config = dict(
    arch='wavenet',
    train_examples=26041,
    gain_aug_db=10,
    n_mels=64,
    hop_length=160,
    targets=['emotion'],
    norm='groupnorm',
    init='kaiming_normal',
    lr=0.0049,
    adamw_lr_other_params=0.0027,
    grad_clip=3.0,
    lr_schedule='poly',
)
Rows from block 5, named by matrix and row number. Rows with one number belong to one channel. Each number is 128 + 24 x the weight over its row's rms, rounded and kept within 0 to 255. All counts start at 0. Numbers have three digits each. After the name is the row's rms in percent of the matrix's.
# filt: filter width-5 conv (model.blocks.5.filt.weight, 128x128x5), inputs 32-63, a 5 kernel for each
# gate: gate width-5 conv (model.blocks.5.gate.weight, 128x128x5), inputs 32-63, a 5 kernel for each
filt.24 098:118123144138150154104115121087096142126102075135137134139140137141102062135148132147171127101141156129070091111120138125125120089098130132175136134151078171125126101142179104122070091110133158095140098136139125117116082087123140157158112094129115118128133127094140108150148154128150127140122133113107146175109163121153133126132139110140131150117132164107094184153113130122150111082141107126115146123149136122121171107137160142133125131133164136125136145101148131089124140152172145
gate.24 099:120117117126141107122087143139144124115127150113154149150149150083192117137131079147129126109117134144158111128087200093078148129152080111168104125110091132148102114115105172117123131143094094134175131117130093109111127149110137100118082157116096148122108124130072105115152149154128137107117156141112132131140125108119123109132142151079121128130143121131088142130103151132132146176139131089133091144123132158206146157143137094135132115141147139120169117150120094104117133152144152
filt.25 100:128132116128125144180112134114091165163135142128135169096119122138129146112111122139131161109133129137129124158162096120108148144138129127176141171094155146158124116126108091103114154107115123153135111093119141137149138138117096126136145121103136094102161097124126161133142092114128112140097120094135119110173092141142105137154101143121111119137124144176132109112150108092111114151118172138142168080087171083133158167153158070153182120154152117144095111159075129140101107145164094
gate.25 103:135142128123131107120159119103101111122156158144130090091130078167125107150159157131185124125152155137125156157131092147122121145117152173136130129112140154143116095174150139108138101146116109148116121126133142129108115131101160148152127128135128106092148142111106118144110118117169105095139166116128125126162137100124118120160148126133142152173129174104136153143145116139119080146160145172117113176142129111169132186149114160103128116157147116114159106172175132099141158141118108
filt.26 104:120108123153137153104172092117128111129142126115115141136121102092141172134128155126131122129093095096111146155129140140122105139147144142141154106111083133126100111102099113131144147070135111097097098107140094141121100130136168074110123110097131171111094102118115111125099137106133130125179134145137093115149094133102110086139174102134145083124117113089157133165152134148118124101147167091147117146123159084103126140154143162150076098128139126118146102115108126129137109117155112
gate.26 106:101098171140156158115114143123150120116114118154177151137089100116130104162142155128158115101157089079151180121123086097115094116116151159121103158075102116133191129135104125069155160116098129136118153116109113109170112089115172144098123130131131138119141128118101107154129117073146110096146149147113170110153152141130138101154126133170110148124133069184144130152174159167118121162132116138136113145120085148127111125147114117151127162117135213106117137148083118158092173105131114
filt.27 105:131109124118177128138111096147115147146119132109147117126181090185089128151160143127151125111132145078105108108170161128163126115144154126119122159144166115116101121138125172096115143154108139143141112127159142116130170173069148163126108154128109119150114127154131142123168119144118136102115106154120105173177144098086102155153158075145130098135126131132123125176069111125126116147117092109162136075161149116108095163135160151134151146133134106124097131181150089120120140100125115
gate.27 107:103116135178158152112088117191114110142105104120138166138124094130097128139119127127100144154076135115090107099123119143108113129150121152154110107145167152083150145100129140156122109146110107110141142123118140160076185138153116144058145082102133143137132123165144123142080122115124115084119137146117096127151157142119133154063107136118133102126103125111119130184136156144153157164063150149124114112143107164184110091153111115140129118132135098117125167158106095106145102133155113
filt.28 103:131103180125117136117106157134136106137110107109096146130102155089104139088094080124168099154141132144136099134106139179098131089132160116136075130113163139121169116120101123114081131138126153118120131079147126151116107079114148078142113117148108139129100094134105118143134091151108079130133127090101115163118092124138171136101166158100155197074171131127160109149099138116111153102089126131160130123117135130112106111147129109147138125155125148157157180124091176140098099176135161
gate.28 106:088183146133152101153094146119135102112178107119116183134108140124147155105082131131182132115125139119147130139158067127166103128145144106135154133139158092151156085135130137147103109108102102160144107098185117155142112107134155120121158124107128163146107137121145115110125111122144123131122198098137138109121131150136139099160149162101123118102117114136110111132097128138174146102104136127136182139138181138128065144149087116150138077117121061136119110158107125112128102149101103
filt.29 101:149133147131129152172101137130109177140133102140151085134170098152133119178133130098119096144132168113143151136121137150137133125117115132130108133150160133097130117161110144126124146147152127147107140117130120161120113150121164153066130159153185108127109095129118112127128097083126141120126159143143112125099109131105177177159101135162143144111129158140088102109111112144144147106111122099135151162099115125144135136104132139134139114138117186142131112119086103166110137127143108
gate.29 103:146129124131135113130126143133123135147106121075095103146185118149118158117112145112136113136135107149133107099130114140128107102143148142098133145171175121074129144174128141130062139142097120098135121148149157159116112128131135105181097129108118124114161105145135091169154161084148143127080140140135135083134093164133153122150093125130112106097140208138122134111113109117138114156094133133143139145134163070174161099127114128125154132109126164109159093090109088157118130094124095
filt.30 105:133118119079151138116113175125168138132138133146127107132088131179108096113163094171095147171150101143118127163117122114120157142125104125112116143121102072113147136141121116129077094113142165132148098115158138161141150115100148157119116135088133159070126141108152147145128090112146133096120141122149124092091131147135171169113110113138124144093152157105155106125105160118085156153115130124148158090159133150111131115134109143135119112176140111093153148125122084150158116097144127
gate.30 102:129135149138133105101165137134136135159173128144148144126146108133123133117076082139082148138093106154134109107098111118128112142123130138134148206149123148125172133113085130105104131098110139113153152120122125136137127168099116131131123152117121121087140106131144159098133095162130105143143167105118141136146154141119112138106149151131108167136118122056178130141121119159140132165141152096168179118145168084163113184149128125093135120096127092118127114148176165140130123102150101
filt.31 103:103151132131188145140113144152101168158107128105112151112128127074151107190107132178163114143103075142148146104148116108131131138135105150153105111132125144114132122138140179149116116152108134128133113156131127137092107103141093122082131151153099105124131127121160137103113118084094108085125112119118166115169121126104115099161156169147076087143136183153088110103151133111158129133115089126121127117110126162128093089116145120064168117152103113141146129098115173123119149126119061
gate.31 101:124132150106161125144131116128134115106143101108128104150106137095135107130140130161148134135082168106127102073134121110172124105070129112102134099113096146141154156101136144088135121142118129119127121164155134111101151132088128130147135172112092103138083121150145097153134090162115121144100131100161100101150149115098139150117125083093086135149104152139152141126107139115079148164119159122146148091102079144136105136113159157123119091151142170140135162167129090097077089095113141
filt.32 099:098116114114133138160105133133121109126122134148087067118159129103153089119095067081134108163128123107119115138118151117119113132106128096131113113177107150114108163126089106149139122171141168121116076123078150130113141172118130093101106144121123116144127128110111144145132115161143075118180135137156110156159092164101126122138135116097138141164120180140117154156091096128089161161127085130092122119143137119161123133106109140108116116140112130120147102137151140135101124101143112
gate.32 099:137149110142132136094130091150125106128145150088058113115123143102137112098103101148111127122096099142139116146128083130144131131142129095128131128162135107168130075093124134136158118143125161159138176164149151129100124115118190122125133106105109098140123103085170099128154154095110134155073115117178122144168104118114114091114139101126126122152141122090143129116113126141081151112156122132138122149138142125130131150094085101121099127074129094124136172097139129148138133154086150
filt.33 095:186130073149122112142145117113160120160096075195102180117146114135141157155091143113148122175171123113118125130109121099104111140164115141100126121136157087101117159130133132120138116121150139147144144140125116111103115087158116184155127146110122114143142164171118125107093113117128145140159105130102151074148141122143183111159148119161054132106158102132175158143096125088134109147133117161105117107158172114165144168115127123144126151121171122138138167106116100123144154114099119
gate.33 098:112118092122146093133179122086135150195133138114129117136144090125076131148138174141160126143146136129178095138143135098103138168150161098103127116172130127088122113111130107098134098128146124131178146174137136152187170115126160124112122177164130132108115149086159140087108116104146080130118128138150154111118142115126104122150130154153104119137103118132117151096109152126131136156127105120142134098151110087114102116122148111121181144137149169075109148138149155128109120090150114
filt.34 100:122163129158116173141100155170083093183132156074104127144090119089141111097119125127130106123152102146136117128144144123166137093094138074138139141161092127143139163133135101148095134159151132165098103090128125117112135110131160126140120121157112114146139129148129128072132152172089119136141084100154148142137100106124131088136147180141147128114086170124090121110158154125162167114185146142135159091121175147104128113111117107144125142136110145128101138146096124136108161129148143
gate.34 105:134120162129129105125116166107123086159188136123152111093149118169111114158092068129091123108136179165141107140143157133123101100149138145132160137127163081092098117137116135137177136142124145122134153123120129148064121187129105138140108144141128114130152098133146137113153181159183148135103111109108102117124167147113112206140148131168121100130119136116141146142146090153133131157129125164106112116147150106126118129116124138084118109112139174119127132131122141122092169125131143
filt.35 102:130128090166155125106136139136156126125126161091116145151100149104139123157155077126165175081187140137128106118186180104170134164119119126164145122109139109094133149096113086112108147135119119108132118152136135136143128172139120091088160116090165130127123154138134090126125133146145124136156118135096083111132137110168123129136148158104138127101127155139133110108111156102100146142085109159081124087057121131161090127090137139106136110122112146145116135101141148161120094129136113
gate.35 096:147132132141115108139164117124108131128152157117087066098130096133104137120131117070150109162111090133129147165123116153098156154095091115138134118136143063139147121125121113161114148103123121130124124104150153148142162098088108104094134144129155130129114179133104095113107117153131140117110119129091124178180132153061125127116183107130117152140140125120142150143122140105139144139120092111170129140077136114091077127123131118125102112154126141076093129115150097139150132138139175
filt.36 098:139119109119137076133101139116118159129113098132111143148125125130151099137100169114137124105120145143154101161086151098092137128165124112151101118126080148088153164138131153118110127189135136113117088110131177125137107147134121122105146128131144164119143108119145065130150167105135150137160145107116130060099110141117121153112111176168103109123129133088110074107107130144183148169170097135106119114128119153157154122140165120098157128160118191112123132129186113140090147105110105
gate.36 098:141123127115148161115117139157095085140133134096161129151116145125085140136121155094115145128153114121131126126163126128145122093123130140123144132140144112134131140156158125119103118154126144128140092087149178115171098138130145118107122129167138113125099142081130102110149121155124139063163109098110154137190108136118099120139118108091126155151173122178063134148121122138163123068096166153099148102139131108084147114142159113112135137115060146132134132115144139085119135110126112
filt.37 103:155144133124092102159085146156173145146104102106156106151141128154163160151114098097158145113154166111133140070112108113074143118149110129172144136073107105074162148170177111113168098122118103096060143118141144167141133151119102117135082121119093112115104106099106114123134077136137129104080159140085114137093102146116174103106112121094105148120105117138154129154136132131128125095118123170103149149159109102154182103124145103112114131120120120121120138128091112154101185095070094
gate.37 101:148104096148131140121135158111147140147111146145122145148114092112107129157130054133140131071133132193167156145176105097133130117100124117152131100109154129175152112133178135154120151144138121103074138183111129120165128117127137106179133153106088155106109117117094135117119136060129159127144133117124167136142130116139164134137101150133142116118094142142149133107179157151145105135149136175106102084109143140104141158129125150140108138162163171107120145146139183152131093134155151
filt.38 102:121095096152119129152144105087116108114128145140126127127150094126137102111125123112165106114112164103122162179117137078110118148086129167106134134129083084093152143108146137113163136130165082099099143100101119131102106107120107102139165135149088106104126149101114126170112105156162116120117138132105128123150143088151114148140138132174183072117138150109125114144154117151142127165159132115144158108123128140164139122133131178123116078155148151089143137144144112079126138170174138
gate.38 098:154094133148143092156134165163120125126211127121153155170141148197165131116160134134153131114096168160148179095147133150092112146141155113160105110146144130128121117132127108159101098130121138107150142113132097141110117087125138119129145156100141167130142125160126157143136197111111101125080125136109165159151142083114128132158113144084122188126111150102074142100120168110067121133116126147100116148132116139164107099143104080132149149148084076161133152142072098119135125138130122
filt.39 101:145103090135114146101165151164135147133111132162128130161137114188127157100107078103129115150139129059127116138125100125177136166112107131150122093107119104160153106110108140169072158171128131136144118101127139144152093120129132115105163149151149153158138113138122113159129122070114130111124103145147123114135123133133128112111087132083094090154123151117104108108101172116180126086113150111153136108122139094136110147156135150155181157150115144144176144086149175164151105138145094
gate.39 097:118108088091130117129134097114108159140104086181129116093134115141140134115150149154192094127153115124126123099137101101145165190152154130119128126120148131164147165145135108139132094116120146146159122137118079078123163128109105115131118170108137112123140131105150172123142125142118122138139109127135134148119119131132146138136143150182141135126114090131125162095120132109117098141108113121152144083074144131143182130105088147107133158104157094117105095127142147149124111175143146
filt.40 106:117202101127167143116125138128108104140094075136060166154173098108144151137164120096101112108122101173126119107156078123100111156153122131172141095110141143116148111134125101104116107093169103132130115082127097139097163182143147101135156113106118136093145149107137147109134158153093108136165116109097150129108090122129164122172109096128177170083143118157175135081134152105119109154159120129164135096103134144077106143135101113143132103163150149142129152152111163138149070153116121
gate.40 110:118121164138122131138107130116114124125146121132132106162136087161125130146106102104088131158118115121125165127059107156104125163105110100130159129128138173137144116098088110115168073118118152113132122088102140168100094139092161185155132139117115137130110118164126130131086144139174145109133126099148153121112155097105121141125095112078155149193116144155145160156149151089103148087133128140133101082131132125148135131124150077124104125096157181107137141166185102122114155103103108
filt.41 098:128093141122139118173127077073105111175119059102124115176110139096096131192139143131081104141134141098132100122084128134116124111126122137080101135159158138116083145142131101125149103125105119138111170126156123093108086140136161136119124116157106118108145143126134145117150103117124129092155094154129179155080143134133110134126145122179122128133122142128146131136079124165171099114184106141139119119178137107140121148142138162154128126150149139074106149154184128128128131144088146
gate.41 103:147133139100136130152127112161091132159097130072169109157131091108116140158136111098131122127116115106110130160118153140136090178137155086087100122135135133095132132135120116119112139139121125133120117137103093117151118140149188093119120146099119158141146137098104110127130125079088124150143117140119095139114154119105080112093120106124184126119130108100109106133151133144082132109138124150117137144125113141096130096124129098125147136127131181153130175126084112095126114096136152
filt.42 095:149111171165121199135084130161185130098141096109147146136105112129061139198132140135154140165135093089138121116180216150109153157143156151084075168132142107125150160157098134123124085120121116161089128125185156169145116112177097153102108115127151117129124123091158112136141116168083094131161163138131158121110153164164130146151168134139124104145105109137087163105148156142104127122078138154100164130118144126119092142088122144135161118115189097112133169064097129135106069126120150
gate.42 093:114120149151116104114131135117142166169186111107129137124157141178123112125119101135119150149116103108130143121129181117161185104167081148109152111122152130137118132087095163142097130131145108174131168111121138161118124117131109068130152156086155143118128133127146106164144099134111151092100111119109090089086121134082085123126134110130136121111168138125185120117131091114117148144094125159093115101131114116180156129144093059135111097136126120127109118117112117138154128134130090
filt.43 097:149110121134153127117182140140103166157170136127138133131084140131112154124113123137118159109140163115120121157103099151116067131167134137118085144110169113074113171104089152161115144129151088110139156145116150152104155128108085126135115198162156108129142139171176115127134154158122106150091114113099124148118139130107129138089107155202091099113139083103113155126117113171118125145179127121156129131094099081118116115116097144154173116146130113075132114107112133108114117078143122
gate.43 095:144152099137139117121122145097064114130144111112141176094157114113172144089135117148156137121116122126129118154132104108117089136170139161140104091121130097105119108116158181148122117176104144107135116142157113130126161147154112077103140141130116110116142163113105134141124140119094124119142080091141134142122095094076165120094133153098133162109138123118130122103147097118057139130124111133111168144133099108119139128093153088110149167168101150097088106149181115148100107114153088
filt.44 097:153127129142115143090100121143065120145128097122090137167138125043118139187088111173100152127098088118154138161092138115140149148125102151086132119122168100103144123144092128163138141138161113129125155135100131134117096144113131130154106087115144127153138146123156117120105135178158107146198098159109109165130116156126158157054087120142131115118120113174148128118165143162155123120120127136154131111093139119155148142121137128137184123115127127121139102120144128133157113092123128
gate.44 093:150145143160158149145078102124113144121143143135157141131100098140129144127100119099083093111153172113139158090122113137120168104089094157121097136131116130135127120107147135109094105160141145171112135114085134110149114128148154151120159109184108115110107171147148142116120132131158099123164166149110145141125178114136139180101117148149132078086165127109124129151121146070087118163113133133163133098171122112134124116178164140112173101117115125115134144139142134133118088130133167
filt.45 095:113100174150137155109112171101147161148139133124118179096146121080115154133142122172116174160138127114128121166127133157158122106104102134114142115112109149120145147139155123165099093142095063114151139131161151163130114185162122111114156144106139134088141148124131143105118154144161129109155119135089123134149142115133101092130166110126133159130118161144111125102161150146129120112134133111135104098119124124122112132122122136087118108127149117128140113100104144132136090149138154
gate.45 096:157107120125141187078144151190143169187131157107166142093166115155135121159115138156173111096157113119129129126145121073117129142148156141146151143128104148143121110148121150115139142109102135155165143134146151158139161157143124153172140131137117111103165107156129155131146143140121126106132111127159106119139110182125143126119129105093121139167112193116093156159135148093141168095079146115108114104126094157143117096140111114145120132093107111135107153103130126150108130145150130
filt.46 097:156142121157098163135137125099144144146119127154167157122071104192069110165095110142093180112151111086143125083112078145157162165119139124104098111189132139132131149136149152147133130101112136160158131127120102089127134138170137089129151114105138134143136144172141121108126130121183137147089136123115150130135139142156131124138099167103109084128148110118120114098125122110115155139129131137123129119151119137124159142073114138108169122128120135170122097127138133146155165111149138
gate.46 096:136132129113081145091105085148115126145151114163112140120110127153163125134112130136115127142135159115134128094148120147177146112121115139137117127131129151146122107138149170171115131119119097154131153164140091109126105137105145062117132129149138077093168154137161133138127143073109165113102163161104120182118155144115164134121144109116166114096116108117155083123133102064134081067153195106160130137147167113097123137110120129145115138124128127103113130113141156144116144138108125
filt.47 094:136134118142120097184131124133114191176176134100141145136097135136118169129071119132110125068178179114186112133092114118098155113123124163110150160163121123113123139120128151152113164187106153128128144127151113153099132117122086148154159155106133151126108113140117146168114117138138124110125163090147117150111152110137163111133123128140103164114119158140202100120119146105141145106111123138109078113104096088125158115104175118138093128170144161145106095102108152108095167090127130
gate.47 098:111107121126123085114188127107143098120147105127145132144129102141124105156161152083126087104126148122129152135158089136115110169167130137110157172102113161122130146111097147145156118143104150141102115098128156130165126105102120103161128140097098121130128119078094124152106110111127125135142109147127124130173095128128135110054111136101062135125109107124118156085131110151139065147146148146171146122147123143155127100163119113115114158140162115141081119080162137127134128103105114
filt.48 096:118145080133127151178136091110101149136126127127110136142079137135131124111119091136136117144071157132119144166157147126150137086132115080091137129123186107140160112146120136119134118102149143132125148152141103122123147147131125089124162121138188135120137136155121113122138056126134135129100118154161144170163123141119128121084131141126132135121123124139172118125158101116117141154084138144146151098152125099151130102119170120137145083113115096137169143161179161118104102152116157
gate.48 093:137131116139130147115197135153161156136141087112173106109106122142137146127120135119151129122128154151112132149174121117155120139144169133138132152113146159124132156135153117144153128112114147203086155154143158182117097169146111104119164103137087117128138146134117102126168151144136136139190128163154095144129110169144145132097134129124154140149144106126150127133124151113140111155151117086143129113163161128191126147124093149142139103139172127130156077127108135145114137128140125
filt.49 098:092128161125132117083152114099104122094134108133138093147135103151127090141139168154111131135067080124179134104100125115091137095169167138096112117124127106157080148137104108121121098136130133134127149143122143141097166135117107133122149112088122163133180094072141106120096096147112119131141071066122146135139133075120150132150114150122067169140154087130162153149161119121116119142107110102139175130153130155181126190121103157127080107113125093150080156132175141097142143108137103
gate.49 104:099099144121133118149147131175146118085137160088179165109150134075138126110132086136159103108155142099132152116099137114138118141134146105156092131135155101119121129071075174147131124113128068132121099134105127152137138135141154130115101091078125132125121143136084137119141103070089099147148128161164094106132096122144052112152130167153111141135128150124138115104152129104147125125095082144105176134134101129115118099138146116136089069087115163103145084166118156168123140122130135
filt.50 100:162141112128062163108141116151152169116111105152138144120122111133179131159138101126114118098114137130110090121119101137099105101106126132101115118124131131107122124135154146082165120130103098124119132125136127127131105147196133148073146142133131132131168158130094131141148123139115116101104143128128102131145116154141116159133142148145124109186113106095156157136124102096159120137140141128125184149136131181125125114115107132131175151150128126078164122136191121108144138110129120
gate.50 096:128119089095128095121104166127155143129174100109146148136118126152140171125123099130166131152091110103109111130118120113127124142090110128134144164108103153121133123150161112124156070054117119107150122131109124127168148144091096114123150144121132143092140180076110133131126155111118135150055137131098173134078094084126115076150182122113127106122147115103124112111144141116106129086182148102136086151137126144170163180096100121148142155095160127136096169164136152151125131113111130
filt.51 097:125148169162188123100116161172101147127154099146166120085133143106186148166117117126136126157160093134131124154141127155107104154106111151145149128150125131090104132087140161124106107155160098148145085113151134139113121130123132116136123140087123139097145087141129140136141120090109102134116114138127119143111119106135160094135126140112148119102076061115114107138100119106109118122162096126170166107136152094135105134155099138115099108133118143156095085118120095084187153164147130
gate.51 095:098125115167112143103152138134116182136146134097120147138129187120125140151141098144116159117093116142102094126139072123139108133137151161147105107098080131108136142111195109148160113078149154140137178123118128139135113158127109141173115129102097130139087124151174149132099078117104115105108139100168111153145142164082083107110115139152077124111123130117155124117110107129150100124156138133117077107134093137172109105124114154142137170121159103118083096110080124119090089102167154
filt.52 096:124124108136101135135111119122124112145124107157153142104157119141130145147106149122099144077140132175130110120108098101126126084078159148134133118112106109113098129089117132155137112075154152118104123154171160096130122159090138084084112118129118113113145106112140125133124170145100166131104128098150114085129131127134105122139128104155109132137187162100094188115164105103129124107145164102134156192110150095088141117084126189167141108127126147118164124166154154176182112116113143
gate.52 097:106124116103062142109116148130183141089108097137107135173173126142139160120132152110129119089137138129134108124118074148159080122146114096133194161118094087136152124152140116117126089155128086106124152161120151110136087094146147150151110188143127106116101136151110094109132171156109153172163138139098102100145144122154142134153119100103112103138136133150165130165169115123105106109155111101119120158128122111155100117103109163135125149144162157148108135144094139177133137104165131
filt.53 100:152100134096136124149159167125139121131147119106142125167161147150121150104054124158155130131147106134151143153115116115114118108150146122164109136106132141116089109139134158098134110131116119123111143117128108166164128156140151147167165126089158117131138130119118132145116131134104129140081154103119112149113138081124141150117133128079149133141076157112120145120114095129139106179087158141121104129120143139120142083115109140118152128137127134124134116148099090158145137129121120
gate.53 102:167157091143081127110135129144148095130135128133166128052131140146141107134152106133177120155094144125125140155158100121122122133167179107094143094147113144089133117111158156153089104106109121164147119150107134117119144153095104119152144126104147166133116126158157096119087137139132115133130091131114159135089134126138124117158109118136118111121134115145091176114121096133137161133106114141114118116131127160122149139170069112122132127123093154167101145121116135133157139115124118
filt.54 109:119159153142094105118101106137164103138140146149082153155148109132106141163145121092115124105069098153137110124110132135113127168091155118091135142138109076096157120118122141118151133140078121133141145102193107098122167100148127140086149115112155078140154128143156171133127161134088142127129157091121110152145125097109125147098135122087087117108132144104162135126131102158133131161117138134108112132148127150098117167114153106129131136072143067131138143170094104113112117133131151
gate.54 110:170099109145130121124100119082132111177149136112099152140167119116158106099103139124153107104100093163111164155129107178124132147159104094150125122157101104128097109134150169101146110122147146160134099141106144121106090121130087135131113130085110135122107168120131133146092090146124147070150129163101118115110113119127124129164079100113134113133165122132119128127114067100136103132134159135121096119157145144132144153128147099092146118176145120110172142117155134134181142109093087
filt.55 105:138097112093109106121116118128077098150165131102141162091147139183117144092122103107138089106109093133173142179135107147095115116109133145148136154100100123128104102108104108119153117101158095131127160143119112115171072105129129138141148136092118138136070148112105126091098143122102118156139153111114135172096148144145104121175110102143161165108177100204130173139132090179181148158110131156156146150107145123108111133105149124115112137134180154166091155131128111096143117136148138
gate.55 097:125137149169129106136123173116107157165144101186118149112131154138120079075168156102138127132102148139103099143160111128153098149155159159113138127100134141135089142109145103113099114135190149141159121081105132147144126130121138167107124116167188129106100069139100134159159155133159139113117130100110126211145159123158138139142112109134100128113103124113120192160123143069079106126142147148144115163105093132114121098141121149114120165146112149174104122132109096153162158121131152
filt.56 100:151158101109145117133096156111134125080135121139102113118147167192163128094103166146118159134125132118147180124102125139146125134109074166113125133144134137108133098141126118137163121172141125128145167138154180167127100143143111128076130121078157125114094088148131166109109157170180144127122134105132103119122100183152098157101121121118130098131130141132168125131096116086117100084109143114097169139109092160116147156115143100086160121091135077113146158130141125097151123178091066
gate.56 103:108156111119101122126114100155133153082124150130100108139152126118138125117162098129120173104137146118117152110113149140126117156132118125101126160132085079083134129116157166164090117110149096146142086113154107106117108125149103143165138157130116120126155104128143103151140154120145120105170112076112152069125102143133141165101133117068112146114169154122096107099130077126125124107181162104076126106132090155139080112163092127125076172104145111156132113118076132101111115140110113
filt.57 102:160122139068128127063145109141133148125145117100116136142172120077118106154123129143149132129174111114153141092128096152145109139173113129130107130115143072134154124124135052154167067093091105128087145161134090118115148118149129115152153141128154132118124126093136130099127143163145147151099076134147105159119147160141120077135144111139157149153110164105083145133195103128100148115129137142130099098163159118132105140116166094169151126156158084173156140185109141119102150121100126
gate.57 097:123116131103115125206141099109111120152129146161137145141097161145085167080163119136134115142125143119161168079108093133082091116141138140145128065110128135093130131156146107137115178122111111161139113142134085178153104135132127172148158126080140155139132124155126127107121132148149138121170200124140186091166136108152171157138131112120116108127142134108132129089118110142151176164123129094143096151169132121133102122132135099099085123133107137145128136150107097108112172101121120
filt.58 103:161165127124139137157115175153153160138120132114111155160071132161147191109105115184107121113139116139144146127183179112115150106128117116108134125150139112141113109150124095157170130125075162163148128111126137113120174141132160149116126170117113135133112168110124162119136090112109147089074127137137117131127158131181153110086151124145082116137107137124137123108122085119172149079105123143113123137121083124144136160066139126113130142132164150141143127118145172115112157157143116
gate.58 103:109148092128149078190123140159105115156174148143149145143102130143109134178126118148122141103091163140161137127125153056153122103146112082100166158139117086189162140086098139102104185120108115161117136074113153143138172136089139130094150096134152115127109097117134141113158156170132141134150115179196119158079150148137145165164135123120137114066110128142089130141112178091110151136091124106164129108087119110136163151150149138124110061099181149113121159161102112124145148168115130
filt.59 095:140100166100131092138148120098120110093132119153144101155112144151134122124124148129101130178121136091136111106136129078094104103136118160096142167126109156133122147124133104122164148103157109107106070098101124174095102122113156130151168116158136179114104149120155074120121119098128117133140089129137119131103137091157108083121206099142126151158126117167151143142110160125107135180114120142120157153173156178138152149118135133157152154108130128133152144134144181168113142159175158
gate.59 098:163162112105102131089147105118169127151131098164095123122172133125114131107133132104087146120143107114113159165089110166144153145131154127118125110135153165144113137161105130110069106127115121141135107124128130165101081093110133151173109151163114140137096130122108108119124115114127120115109123137151149104111198146108132137158137081091143163144147133129151204128120161156108137119106079108098170092174087135147153149166110118104134113117091094132108122124119151110115132159193134
filt.60 099:125118150129124123120103128114108094141179089080159099130129140125081108121179109119139136102112133114129146087179160099124133153151102142131138105114123137127144095163186115116130110161116167088102108117148120111129133125113122115141141128155145107173148159131107154112156128101135117154115137111112067162157148160096126092083123070159132088089155128119131084148090163130153100134153112130143128148129116136148142109154094192179119117135165147129167154134160092143080121135166179
gate.60 099:100111105146127141174152124133140087110122082148099145102127144139185111100129119093127104135151141132152107166123118166162096100112142137137145133087084139102149168066135090166079121092121165132126141134130143118153098136090159128122150162119078135135064149096083163139096123090165169095139135139153105149146162132103082136161136156093127104087135137168087184104174094121153150118093110119170134118155167091149108145146100102169097101182134149125154115115178164167105138144114124
filt.61 092:139091131105067157121154121142125102077157146063117131110159131119159126116114109114150127125152125116132146141083129114139112151145171099125141164153143120151162152135145175122101128114145138159150134103120119181191132126149122119110107150120141130106120155149145109105151149152134145131121121138126118150107164153173145101099137111141115132136130106138066112105196113129117139119137140082163100104135123150093115123122087123173122124105129112123129195114123141117137096140126155
gate.61 093:144131124115111112075115114124132176125119106170188134122097168098096148070137131108159150119132093130145166116129102113117126151150151159162119133152082126125148122133130156115114133124104138107123085098100176118119129114129134160158176153146125123129142133108134102166135132122152113147137149133132112139143100110098103117172144092096105134128095113121088118087110109119111137112148087136127120138158124113100109156154105125128118121182119128126106155126120093127113183131133162
filt.62 096:166119158079090109127140173132120139158160143133129108161103123075120133060155184122126129129129157102130176148140187122125190152147135143145145098145125117123103133143138132100119119113115112134163147116099109126089159110104103142097136134091108108119152134113097130124139114134098144130121141127121120160155094119099137132136140145128142103128124089118163090133095132113129148111133145093139139141135147125117138125151068070122109105110132125146144133117139123183140150153144105
gate.62 093:109171159131146163114103105159113124158158131114142122091145154110108100137155156112087106141078114116116110136122176102126131147128124134165139119121118114097135125139115085161146133142113109121187094115131122153121095159129126111154114164146116144132150152152176112127085089115146127115127157171180136130162155116120125106125125146100156088134153120095135115090102148109121134072144126117099120090125139128089162127155085173126140105161108085127135125125103162137151152116147158
filt.63 096:144093150183128089171121152133120170161135135119183120141136081159168107114120092130154100114099111148138155142175152098139129092136154121124136168179140105151130134093126103131142138136116173120133120139152081123138140140098126086144137129156142098114119187162123176158130103114112163101170103117105150160126144127149134132132111143135165065116101138117110123119131137149129102176138093130139135143137176095150133144122129139103120163168148148114113070094136118133110141129122099
gate.63 099:104151132141114086123097195139160125107096142108107129125161124143146150085082156097113172136134180146101132129150111172138126098130139125093115101138075158147135144101131113161114084120097113131127145121139162153130092100064131129152117135143108141096132115099156129134137127117167134127145149099136126102138158129113110114123107138133103166149067124130151148114133140123086127109112149152128122104133157175122158142130146157129091078121145143184113106129144131162099115145143150
filt.64 106:102120141129081122105076128120081132133114098114131142125132097148134109135123123130119100105128105146127091127157163116109124087110121119155103127123149116169177111120142116134158090135143150103136098095142081101139141119158089100118202105141171105162132116152128118128132110071180123155142109151151146103206163130126111132142098092103103122117119148132120137157153110130136123113158118106108144085112084164118140190126126119147123100154143177126140098140144117139110136094118160
gate.64 101:140145152139145119119081115174138145095103124159128163072122102160115073157139153103120123149167155117103112098115136134143161141159171151196096143121128105114155111113102109144145091098141111142138064055125147117161097144147157161150121117146148119127149127170120164130102126136147102101105158172164151133103113101138149116112101085119141132144155168155143083120183119097103144110109145174109094138104130169121150149105121145126136143131148088174094156108093108142126157102118138
filt.65 093:110093130116078130124127138169156087133116163112133110123118138140083100148099137115138137144131104133091129177126145100125161116099101189141127088109156133148158152117069147144174141121141098126170098100117138139179090118094108125124157117072090140125136111157138122133140118121098111133163137145129118153127137141174108124110171165097138151126161108159101145136121108143140163146126141097101153129164138161142126125150133146127163136113056134093126147115106124155160109103116120
gate.65 095:109125145119145166162161118120130099116152124108181128186149161123134100143174116149152169113122148146155142156126127141122139151103134148172141111121117111173111166163136128141132122134093138139099130117157160161149117126122129121127096114119144125122113180121149119129153129116111113108127092131124173136155131148093146134137125147177121075147152123129157095124079138132133128153087136103175145133162162121140124115121121133123123150062109157147108134132178161167142108139137148